config.toml
image_size = 64
color_jitter = 0.2
encoder_num_experts = 8
encoder_layers = 8
fusion_encoder_cross_attention_every = 1
residual_init = "zero_last"
eps = 1e-06
lr_schedule = "cosine"
Rows from block 5 of the image encoder of a small model that answers yes/no questions on an image's attributes, named by matrix and row number. Rows with one number within an expert belong to one neuron, the router's apart. Each number is 500 + 40 x the weight over its row's rms, rounded and kept within 0 to 999. All counts start at 0. Numbers have three digits each.
Before each expert's rows are labels from the 100 images, of 14848, where the router gives the expert most weight on average: "strongest on" is what is common among them. Only what is clearly more common there than usual is listed. The data: photos with spoken descriptions (Open Images, Localized Narratives).
# router: router (encoder.blocks.5.mlp.router.weight, 8x128), inputs 0-127
# gate: expert gate (encoder.blocks.5.mlp.gate, 8x128x128), inputs 0-127
# up: expert up (encoder.blocks.5.mlp.up, 8x128x128), inputs 0-127
# down: expert down (encoder.blocks.5.mlp.down, 8x128x128, transposed), outputs 0-127

# expert 2
strongest on: text has "sky"; text has "grass"
router.2:485538496523497530466501549535448488497449493474503554527465411447438463444498467504596476500492545560513508475480498465516548517452496464543506567489478507466561526539524564550489511499520450611511478464501407481509441561502440502514536512507497497548420535474511487483467536504522517463549522508506465538472465537538560475511497565472448406550521531485522415455478464543458600448544
gate.12:414423466500446535463526559540468541475467493506479492512500526514479505499521519555462525491471500434470570510513488477536434497493537508476507493535463560459523503514524542492595553480533440539523544493489529501459480522544517515476521483459459469585479423424419493522495552504519461492548373489543558508451453518558489488508429455466460442515538439477468499444399518549464460490482
up.12:504508512455478471516518559508514506542476513535523532516526405476455491470547528453542504460462474440560470515495539569523547454576527443508472520449480565459578548528536514509534517528517485566538508447502539484500483589452462565416435494499509532477566519541462541479461574541463583507441489553562519511515471519524494551493495452501441452524476535534396447465508522479490503430501
down.12:510538528536496488494549571447530526457507545548522542492491500424489548500504513565600531441502471463484437485461422535487438473436518461430521474462467509531581491530488539436534433486542531537499612472540512546455534510471585473507503559492498486494512440509438493527499493499548448492517579490586504543494524528544449496497499470497480528461422458471510525482552484482497562453442
gate.13:505469450498449524503578547545511504462489589540469591542517499454561463477546461482514542483501494467471528463434486556528507540527542539423511495600484486498470492491489464488487538471418539495599489462528474446494502535452587456528434526497562480492469487493447510505562490498380535517562446579468527478452449515542494493521489517528446486476498496505512544481527476432503555506533
up.13:516485495491518488587463452512514512486540569451430488534481435466469538575541534512518447514460460488489530459529548548445509473423559534467432498451558523547541518496508440470493423518512498434476537480446502544493562492522515476478509500517457493439487543470499530467532528446547446436448511523526490519547498509509542473546616509585515593512487491475578499455441479511539426475499
down.13:490523480534482485439396461541577525532457502451472546458506519469546527514471446490584488547489525555562501505560487437492419543491533569518456559497486538491512533557454454578514492519491568472491498456483477527521487454485552516485566524500530527486509497522531459448433424523466485529450530516527435489459569549479464496540498612488501573480553515488426491551513544491462508457518
gate.14:569496465447569476481454441457517577523529500531528462480503487586495423520511545481509467532495509582551476467522534525440432494472535505481479590465535440546455450590480442455458529454521549434503529482504503558485563494514519546505476507499517451524506534537486546487522444542493512467461522489508556470504456465419470432374519450536547504466543508470489469478517514523495433479508
up.14:507507484485532493496411539444476484505555518449505469452515454538477570588557453508436486488512451506509507550532524476466503465506544507502502485479600553461513496502461472514490486466574469532599553469481498513497478570446521459442451549529576469490507454494484462446505567529446515476539480422444555473555505426495506507515592534546513493552552564471513481521480488500449591503484
down.14:519466539483500438526508479537509499475571508471553507557488485581543509510491460546555470440478440459493506473491533507525519488522384503645492455442482511525465481577510443494574532552458565521612509508478506534470497493460451464513501450408531520496534488524500481481479509469475462511518446492551495486526496522468463504527490511481516390530483486459526546505539550538486501461406

# expert 5
strongest on: text has "sky"
router.5:517481438545511532546550481539483505504507566428469508515492449480510562469496495532464524519479507485591575449532442555450493482423576490473531479535462442567537523585541500486502475442513526491544575481544559445530530477481501492490520502434535563500461471512468508499392562547448486532544524499557516513451545520518502494574420488490494460477538461531506532544435471443478523523438
gate.12:528527477563525522549548533508502506508561421476466453557477563519478505487492507480521494528512607494477459498431443502572495487446546484553455455455471545512523467563447485525553502488420481554576565478488530551488459568457423482480509532513484428544486452481569502462541501508505504459544441448498467499556557482481463503470467482544526495500446519453430542473490456448563539549552
up.12:553514453461504514522522475513477550473515527481524534543469557517510457531493575470444519546536466438478458503460463566573457553528458460560530459495475458532471541515494488499490475518429470529556497516502601482513515539464451493502487498475531435544472511492529426460507493544493478519597530579523488512458466475521426485469512536556529505501534541393438536496576478431469586543563
down.12:554516557555471495500466502516466481543482468456480472491495502491517452516507524530451499517414533499463502567467441526513530535526480558493425500530524514501490544427500544358524515476475493534416482525482439525630484475449481484513538548542498476432484504428498534472547419435522498553477495521490494500528504456423466513562571538480551524459487510535523443524536440530444466526513
gate.13:512533546439479448457452556471438470493519433463544483459535546505485486485549508499514448540513517452574425456550508529528463488494464485469478542510501484494553515472468566560493477536497476438527487508471542605588576499541462466525524510586500487451478501444554494551507502464486439507531540500474516445535525442475503568500432522574512525481507526493550508441392427525528488454515
up.13:506527513487502552491473475556544534535494507420525533466433462535424482521516477540460533489488528482549561538576523577550526437565514504536516509491547484566524546451534498498475565515521509492414470517507461504524585512467468519510507441479557509447388479440516558485481485443408550487504535448480521490514478488451491485548525487536450458514462507441419523545581549535466488528470
down.13:550511487606496439474542510533498496488480467482435482557517511484514537482450509494465517429482600516455547486495489497561547536467480519520534555573390471555420431447484494489557529497513528498483522482451476498559497483528458465466486514534506512502443444464517483526477463540506554498471532547539421478486409460482459449499532403464491521514517495477485477545491457594465463438550
gate.14:460506492518423558471565507536460485474488427497461542496559605539429502536533485502573470522470478552531490545485449485541447598474637478542509511462465512464539523506466481444529479533443446505495441495494518475512533513487459569553544473470508489567427479470524558563496507479460494476578488450452457524446523496547530520495482503536478470524455482474480540487451532542445509529521
up.14:492469503568508469499431508487521488549509465505466513486470495424557555503491537478501500502428475503523433490511495529482539517505394536566443470544467501487499481564490504517548575447537559531469555526485440470493488455548584481460531566517504513420494504530486482503571473502553397471481530467523472517539530488466458495583519517616498496520525562472517557477513464571484409470500
down.14:427532472500413471552517511492521468471528527494522525473523458496506605505519499425516561478496491481440494490522524389550431470513421571539458495462477568477408469436508450534548451506445521464513484479530472518501478486591472502579526516468458429470528488509509582520475526470479476467512487504523452529554506527488545517459522486528448548523571476539451549560474546517515538470463

# expert 4
strongest on: text has "grass"; text has "plants"
router.4:397527497499466509591456512546502433496511492512454553410485548489523485481546557463494493437471495423499414461516519439525409501482549460542491550481467539451535462531530582511545455448474568536542527413502550504471476492462535490481485491482408508487585438495463478485557538522501478541520476534525497452496508521510527544550525512554529504469525496449521460447570528528510497458506
gate.12:424471502540438554560508467504511421535468478472508458438469567581471472552543544433485485539437513508479485480495524491492502536495473487500507558485519496463523458489539519532526468446444547437581454515506422482534427498471507538503500408461413528492546516448488477527556475529486525508507498523523519499466513523502565509623451530487570498476470489509573455412456506473467561498517
up.12:555554494488529461439452525511520527447540545529446488568485464433463539467448457563493505500556457512545493488500511513479544480503500547442519514557500504521483464462425450443436523529553459496469518466478601514505578523486461518477484544536566489470494465526460522488446540474500552471508543419541545516522472437469483476366493516493476563535562576469498567556543505512542482500495
down.12:455524495572480487568449494541512557539457482475461485503442510524444416548501496521507570433455506437448460448521505517511523515555537470549499467522451543482523585513493487404533576517534471528472509570516483550539421553543439537565469464482492568471455548504540530460493500506511429553529480527473476547553516490481504451538513514498458465462415480526462420493489549530531479487455
gate.13:435470500427482466497566459542475550537428489527545484438434554549521426433568513393478454536469492501480496456458559518479517526469502486504552520451542512535520506524534456488480517459483506489547488510508485549486516461451506425528445529485541538521538558489446522475524454553503461612548460511470492539544469487455546499481497517476446444485430420460580527464500505482563463496475
up.13:475460446458457554517563470536514504507459498444501496499469537612464488478478580465483420537461497473489475397503488535461453538470470458466531526554452479515477476526514548513449544487438552468575463467477532546540488415457469434497426465506526501514507498494519457552512477594530478565558526584457428452502477505485444540500471484473577533442487498460508503501484476536497479524514
down.13:478480483414464472408482523451538525469495529478510503469502510463481562414501469486558406558534450567541536472510491498485439486438497532481488512440529510526539534526502494573443482535499548474483429481477560509512552526447439525471454530521430445477502507553538473502485580543530550503508485540508518490539498528504475421429563486509514629564534558520540504493471475492479516553526
gate.14:462479476506511461558529463414493454519513465469538514449488516623491507618537466475431463516501456578463499476483463448519453501467470485579524567487498472447474456482530554450544488507455555455520451415565448486501439522473506529466513527537481490456549527457457456516564450498466499540464463539516447489521457500599482484548563491462515471516513518487568475449514511474521513504502
up.14:511597504513509465501411549497509510498469551545507514487517442428511482469505532548479479475494516520528480565514508545466450451530462512475496435477468423507510456467397478530472468566580528536498524498485550507458584492446496529511457540525541529413550476541531563473470503491513485447487521476549511537501547479396509472438451496579491501581572510453468532519536520442519537446489
down.14:476541461599505533483502439469472539487407496442502431479491468471450461515503479511531461502439514510438504519550515519527551477517527431560556513526513524505479546509484495462490562502461521503511513572455402536533464497541468497538475520494442593461478475473487538443491540465475445489485494563502531494527516530368514484563562563504485472495414527514563454533473533497576478507544

# expert 3
strongest on: text has "white"; text has "black"
router.3:509543526469512509519474527464536471497435499522560576555501534461500456484498512528525460561522534493519535539620507530500543497494488377443487529524432475531558519537491494482507429505490556483454504536541544479419470411467567515495542532535519504433522441499494531551500545526473470514441495435468533540485573438480539546526541467484491455487494563433502497466516442499431429515477
gate.12:583479550488451467418453403518505484565496523503535503462488466583506511501533544494480573496458465503470591464521538491561451513530606463481455502475526478566508530522552559516545588511525535462504507547517497498440532519424492492534494512490563508460537534494554513419458453476491512474477523465501548533528502551468505543580531528457527434547511511518460477525551548500502435521550
up.12:596514515518521469443495521439474524567530564554553490491456449545499498496458490515545488584515498505515544468438563581470514530470528407482488505524483452571534510559534488436529498485425561540454507531554499488456555476521531501563540449473581535489454449551488486495508428502541427484447544436493520547529456559565495530558517460470490421544508483493473482503484476523505491504486
down.12:535426549507463553511472485514510461536474470516535453398438500440564484539552433472522559622480462486502511494467461474447459489508513515474458543440523511510445505538499544480570475506496546553457489544472599472562483519513536564487497494483463519507471528490527533469450444515473483477557439486462559504473464542573476511560472529583564506516515454519413515544475486471489468532508
gate.13:485375421437500498456522537459455478496469589583486538491507490468525482521455526474480479535461453504546467427458470516540524536480458469484518487538477526497464456534500504545502518508491508484472585531521516544468504495588595475482529499503452539591422441511483494561506545521623463446495509523511512556524418569469509555505497438486524487523550499473499489512479519525532450500497
up.13:529506451495485551468563546506445495477485488537505510563519563488455530497500532473434490532524555487479451440446431536527483500489473534479496457510475537500570511481512554563429441465496545546465514445514496520438492567521538503523506548491502478505476421490412529516519463575464486409576474531475448568547457509549460476494530499469485463560507406478504561460406493449515575501501
down.13:590439471507453466505500446566529503504493496490549479513522471576510539552505547480506479519525526465529514460507511502525518474380505520445448483557504572517505416536477448563479538438399541482507448491497493424529486465447572475442488480461430451461525500479507527486480533508458512456501589596539421460501458509455488497487495503515485556478557465460514465512485548470485513431504
gate.14:478514579468546481518491484464482522532434493485563508465507560535481446482510493416521527480544493510574435511512511473472463475550512482565546537417483492395512565537546481534587468544493489500538467496470537568531561491444478464478428544565515507521551522505583471445531496527487434519484503548511450468528560489494409538449541477553516541508482489548485511464478475539414527500533
up.14:531514519508549452549479414578485530526517464490485500528473460536493529531540526509473475469529515533510576497493486570452556426398447537509470530472506493442526457471487502503511504419469551519447468442462531479559491539453522426471565520540461456463514475475580454571520458460439521542436508575512473536596474461475482583490489529506452491531457554470511545490538512458485486538501
down.14:458532526455533505540485560462466478512527500519435569496504548493496480438504507443597480511542498490482473484546562537470445488412503446448539522474483515528482563535547490516506427557488439460490447476512454508486538432472488487501495512519523511480574478556483412540509538460481505489491552557510392484557579556517486417549523584447499534532528480533544457553488470462470455471527