A small model that answers yes/no questions on an image's attributes, trained from scratch: 26.9M parameters.
Rows from block 2 of the image encoder of a small model that answers yes/no questions on an image's attributes, named by matrix and row number. Rows with one number within an expert belong to one neuron, the router's apart. Each number is 50 + 15 x the weight over its row's rms, rounded and kept within 0 to 99. All counts start at 0. After the name is the row's rms in percent of the matrix's.
Before each expert's rows are labels from the 100 images, of 14848, where the router gives the expert most weight on average: "responds to" is what is common among them. Only what is clearly more common there than usual is listed. The data: photos with spoken descriptions (Open Images, Localized Narratives). In brackets: how many of the 100.
# router: router (encoder.blocks.2.mlp.router.weight, 8x128), inputs 0-127
# gate: expert gate (encoder.blocks.2.mlp.gate, 8x128x128), inputs 0-127
# up: expert up (encoder.blocks.2.mlp.up, 8x128x128), inputs 0-127
# down: expert down (encoder.blocks.2.mlp.down, 8x128x128, transposed), outputs 0-127

# expert 1
responds to: text has "white" (41); text has "color" (32)
router.1 096:36 39 19 50 38 40 81 81 71 59 76 66 64 58 38 48 59 57 55 61 61 76 40 42 40 56 55 55 53 24 45 23 48 41 33 60 65 03 70 56 46 55 58 61 28 43 60 57 67 29 61 58 72 64 74 59 76 50 63 45 49 49 57 59 63 57 60 51 38 59 84 56 55 44 57 51 44 56 36 33 49 35 37 77 37 58 43 46 61 30 52 56 81 54 46 64 40 67 62 59 52 32 71 30 42 39 34 71 55 58 55 46 51 38 51 44 37 68 22 21 48 64 18 50 59 41 17 54
gate.2 087:35 40 49 55 56 65 80 48 42 22 41 54 25 73 69 83 79 32 58 34 52 64 56 76 85 60 40 71 50 43 48 47 49 47 38 62 43 63 63 65 37 32 44 28 62 56 69 61 48 38 52 47 56 62 40 58 56 52 37 49 45 61 50 74 22 61 76 43 47 34 71 28 50 41 68 53 41 63 42 36 31 42 38 31 32 28 34 65 58 27 68 28 53 64 29 29 54 27 48 46 49 49 58 21 64 70 39 12 72 74 44 61 41 60 34 49 69 66 50 55 43 26 55 53 47 56 44 36
up.2 091:31 53 55 38 64 35 71 60 50 47 75 72 57 39 68 36 59 66 42 62 40 41 32 46 27 54 37 10 44 53 30 53 39 44 72 42 71 64 50 48 85 41 44 59 43 52 24 45 61 99 65 59 35 44 61 55 44 49 53 27 63 50 28 19 51 51 49 50 50 42 58 46 67 47 20 69 54 46 33 30 52 30 35 40 42 56 60 61 69 64 46 57 39 23 53 55 54 63 27 46 38 44 44 27 53 53 54 68 40 40 82 50 52 37 69 46 65 18 64 58 33 83 65 52 59 75 46 36
down.2 090:31 61 50 46 83 52 65 49 40 34 74 50 53 28 49 45 73 23 43 49 44 28 49 38 34 44 41 70 56 51 48 67 45 42 53 49 29 40 66 48 26 71 26 58 75 56 42 53 63 65 29 70 38 50 38 57 53 43 35 42 67 70 56 52 62 56 67 38 51 81 61 38 60 42 42 53 77 58 60 70 65 63 15 77 57 50 73 33 55 47 25 67 32 87 57 38 76 25 45 30 80 49 52 63 80 39 48 24 57 53 60 67 58 65 53 35 62 45 35 51 66 62 52 48 54 25 57 39

# expert 6
responds to: text has "dark" (36)
router.6 090:61 52 74 75 73 52 70 51 48 28 42 31 76 32 72 46 49 58 44 72 48 57 39 49 70 45 57 76 63 35 66 55 53 47 70 50 29 39 55 60 58 56 43 79 40 63 43 49 84 38 61 28 70 65 59 32 65 42 59 63 60 39 41 40 70 44 25 76 39 54 44 49 44 63 59 81 40 54 57 50 66 33 41 81 43 58 37 43 47 29 66 48 60 67 40 56 42 49 40 74 64 37 56 33 56 80 48 74 84 64 66 66 64 55 48 66 42 60 72 33 56 22 27 59 29 52 75 49
gate.2 094:41 31 39 47 56 48 56 41 71 44 47 49 45 47 46 33 43 69 50 20 65 29 50 55 60 52 68 38 24 48 40 53 59 41 61 62 60 58 49 73 46 28 11 41 44 71 40 61 45 47 53 53 46 55 75 31 24 72 56 36 72 74 50 44 47 43 68 33 63 47 48 48 40 46 57 41 66 31 48 12 41 25 71 18 21 44 32 42 57 55 87 39 68 51 43 39 46 51 62 34 67 64 62 43 30 54 79 59 49 66 44 86 46 57 70 56 35 53 78 34 63 43 61 43 47 18 71 63
up.2 088:72 29 49 57 36 59 72 50 67 43 35 31 69 62 67 54 35 55 49 51 79 21 71 48 67 41 68 18 71 45 64 45 25 12 42 65 31 77 38 57 58 43 62 77 46 49 51 59 45 49 36 56 49 38 79 43 57 60 45 33 39 47 69 40 69 50 65 60 40 74 67 47 31 36 47 58 41 28 50 42 33 61 31 42 46 35 32 34 13 53 47 65 49 65 27 61 57 66 70 72 36 33 35 49 87 65 48 88 48 34 43 32 53 55 52 67 57 56 46 43 49 64 39 48 55 44 51 60
down.2 087:71 43 38 51 41 31 41 49 61 47 74 39 54 64 59 29 46 44 37 58 61 55 68 58 56 47 53 64 55 70 25 73 28 68 35 48 53 58 57 61 45 61 36 44 41 48 53 67 50 62 48 34 40 30 41 60 62 52 68 32 20 42 65 52 77 23 48 66 47 55 63 43 41 49 50 63 34 62 24 53 89 55 55 01 45 56 30 56 43 49 36 63 63 25 52 58 67 40 45 65 48 60 32 23 43 63 68 52 38 30 50 37 22 42 29 52 54 59 33 41 25 14 50 40 46 85 22 30

# expert 2
responds to: text has "white" (29)
router.2 115:78 44 38 41 48 87 59 31 56 70 54 47 62 53 48 36 75 29 56 45 25 37 19 75 43 51 41 25 41 61 75 52 67 45 76 70 36 65 42 54 68 49 30 61 50 58 41 43 55 50 44 66 78 52 57 60 36 39 46 56 27 57 36 53 63 48 36 53 65 59 58 53 56 51 49 64 16 46 67 63 59 89 58 60 20 52 24 51 58 67 60 56 51 55 50 63 13 37 32 50 49 64 51 52 57 38 55 34 43 19 34 48 32 48 23 49 65 49 40 48 42 91 48 45 37 71 52 30
gate.2 103:64 28 39 50 54 53 30 62 69 51 36 80 40 48 26 33 59 50 39 63 62 45 66 40 60 56 19 58 31 26 66 72 38 39 38 60 48 75 61 58 38 54 48 35 57 74 32 71 45 56 60 51 46 53 52 29 50 70 58 59 15 42 60 36 63 20 71 46 58 52 66 32 75 41 53 53 31 34 67 60 52 48 42 59 37 59 55 66 33 71 54 41 61 61 25 79 59 44 66 55 69 60 28 56 47 66 66 71 56 60 34 50 47 64 55 56 51 49 68 66 64 70 30 07 69 49 78 24
up.2 108:21 51 50 42 42 49 30 29 23 67 26 58 74 31 43 89 65 72 46 24 52 45 19 80 28 42 61 54 34 39 42 64 69 77 39 65 40 58 47 61 65 44 48 46 67 50 32 53 37 47 47 49 63 42 67 28 38 48 76 25 66 34 44 32 57 44 51 32 54 32 56 43 60 40 53 57 76 55 73 49 29 61 55 29 38 62 38 24 57 64 72 54 35 77 60 47 60 63 50 29 25 57 67 45 43 46 45 10 57 62 65 57 41 46 49 42 54 32 45 56 69 48 70 42 46 38 43 30
down.2 103:47 33 43 58 50 57 55 46 53 63 59 57 42 64 45 73 51 30 63 49 55 58 62 50 89 72 59 93 52 23 41 82 44 26 42 43 68 60 41 53 46 81 42 37 28 71 61 54 43 47 61 30 25 40 27 14 29 49 46 41 41 48 46 29 32 35 62 15 44 29 46 38 56 47 28 72 39 50 52 38 43 47 33 57 48 58 33 75 58 64 49 55 52 43 45 41 63 34 88 69 51 58 37 48 46 72 78 57 56 44 68 58 33 26 54 46 53 38 70 77 49 60 42 40 56 61 54 68

# expert 5
responds to: text has "sky" (74)
router.5 107:57 85 49 41 46 44 35 32 52 21 66 46 50 15 56 63 68 54 33 62 57 24 35 66 37 73 32 58 33 58 35 29 38 41 61 34 67 59 77 33 68 33 37 58 44 40 58 54 80 38 42 57 42 68 54 61 72 65 80 63 29 48 42 49 53 53 33 34 51 47 57 38 59 42 52 43 34 36 32 47 52 39 39 50 78 62 63 33 49 17 41 37 64 16 34 42 75 31 31 41 53 56 35 65 38 69 44 68 72 48 60 44 49 64 54 49 32 83 47 40 39 37 41 33 23 56 50 60
gate.2 108:75 49 42 60 48 55 45 49 40 41 32 63 39 56 47 39 43 44 24 60 52 47 45 68 68 56 68 46 43 53 71 39 68 66 42 32 61 37 51 39 51 41 55 20 55 75 42 49 50 40 67 35 31 69 72 40 30 42 55 47 47 23 25 48 51 01 27 30 84 75 31 57 43 60 49 63 49 36 88 62 37 72 72 63 59 52 20 31 56 59 74 52 84 58 69 35 25 30 50 54 63 52 42 56 65 78 42 61 45 39 58 66 46 61 44 58 26 49 59 55 61 58 26 42 58 52 60 50
up.2 115:30 56 45 53 50 52 41 40 66 53 48 51 60 30 54 28 12 52 46 36 32 65 42 60 57 56 35 52 19 58 51 43 52 56 35 38 46 71 47 48 47 44 53 67 78 46 68 77 19 41 67 61 62 42 51 45 61 85 83 87 58 45 51 21 50 67 53 49 52 65 74 56 74 70 58 12 58 30 53 51 70 52 49 35 49 47 47 44 70 18 63 60 35 51 38 60 48 52 52 18 47 46 60 56 14 29 58 50 43 64 74 43 53 34 40 27 78 64 61 51 42 54 66 41 58 54 54 65
down.2 103:47 21 58 51 27 58 41 77 37 54 31 42 58 63 66 55 48 46 68 52 52 53 67 74 61 56 61 20 33 63 72 25 61 54 64 48 51 37 62 29 67 59 54 00 53 78 41 35 68 38 54 41 50 66 19 71 58 59 73 76 57 32 49 53 48 37 44 15 57 40 52 53 41 40 51 67 54 59 45 47 25 28 34 58 57 42 49 47 45 57 69 60 41 72 41 36 43 43 66 71 44 51 46 83 59 62 57 74 35 64 40 59 59 50 56 36 32 33 65 65 48 36 42 60 63 25 62 73

# expert 7
responds to: text has "lights" (27); text has "playing" (26)
router.7 105:43 48 75 48 58 57 66 74 34 58 45 57 46 33 29 46 60 51 68 51 64 61 52 35 77 47 64 45 66 36 81 49 65 33 40 44 76 49 36 63 42 55 43 37 29 80 36 44 37 68 39 39 53 26 54 45 52 66 42 08 66 39 54 62 37 19 31 70 44 62 59 96 36 27 42 48 68 56 64 55 41 34 29 48 41 64 28 47 55 80 61 37 43 48 46 63 59 77 75 46 54 36 50 54 50 64 51 29 52 67 45 50 47 66 25 48 46 11 58 41 59 40 41 21 59 46 56 56
gate.2 113:26 44 38 68 31 54 63 41 56 59 63 55 33 34 33 59 49 31 23 24 37 24 84 46 43 37 45 57 52 60 35 45 56 48 17 75 25 20 37 67 62 46 56 54 45 58 58 40 30 42 66 68 55 25 58 39 65 41 60 49 64 42 68 68 60 50 68 66 49 50 46 54 35 45 51 48 57 86 46 20 37 41 62 47 55 77 50 11 44 58 56 49 55 59 80 29 27 57 58 47 29 62 47 50 64 40 39 29 42 50 45 27 33 68 54 69 34 85 40 46 51 55 54 76 33 51 55 43
up.2 108:53 16 46 63 56 31 84 50 62 62 29 45 57 40 31 52 62 51 49 38 63 42 60 55 61 24 60 49 46 70 87 53 67 74 64 40 30 40 41 71 45 45 27 45 08 51 68 52 53 33 46 43 41 20 56 35 43 53 45 39 57 53 38 49 36 34 58 39 46 38 41 34 57 16 65 70 41 62 70 23 42 59 34 55 40 33 54 37 72 70 75 46 51 77 50 53 50 79 49 40 39 42 39 51 36 54 50 40 35 68 28 48 27 77 56 49 17 61 50 58 64 42 20 54 36 42 65 50
down.2 108:49 55 35 43 50 47 77 57 51 17 35 43 67 50 48 33 66 40 46 16 70 50 37 61 52 58 34 43 31 69 82 49 49 52 44 36 57 47 58 29 56 35 43 92 50 27 64 62 54 42 50 51 44 41 79 53 48 80 69 67 63 93 62 33 46 58 43 65 72 75 62 30 60 72 68 48 80 52 41 38 37 46 24 63 43 49 53 39 61 51 80 64 47 38 52 61 61 27 23 58 68 52 56 56 30 50 33 71 44 41 54 42 67 50 33 42 52 51 45 33 65 44 51 29 57 69 66 69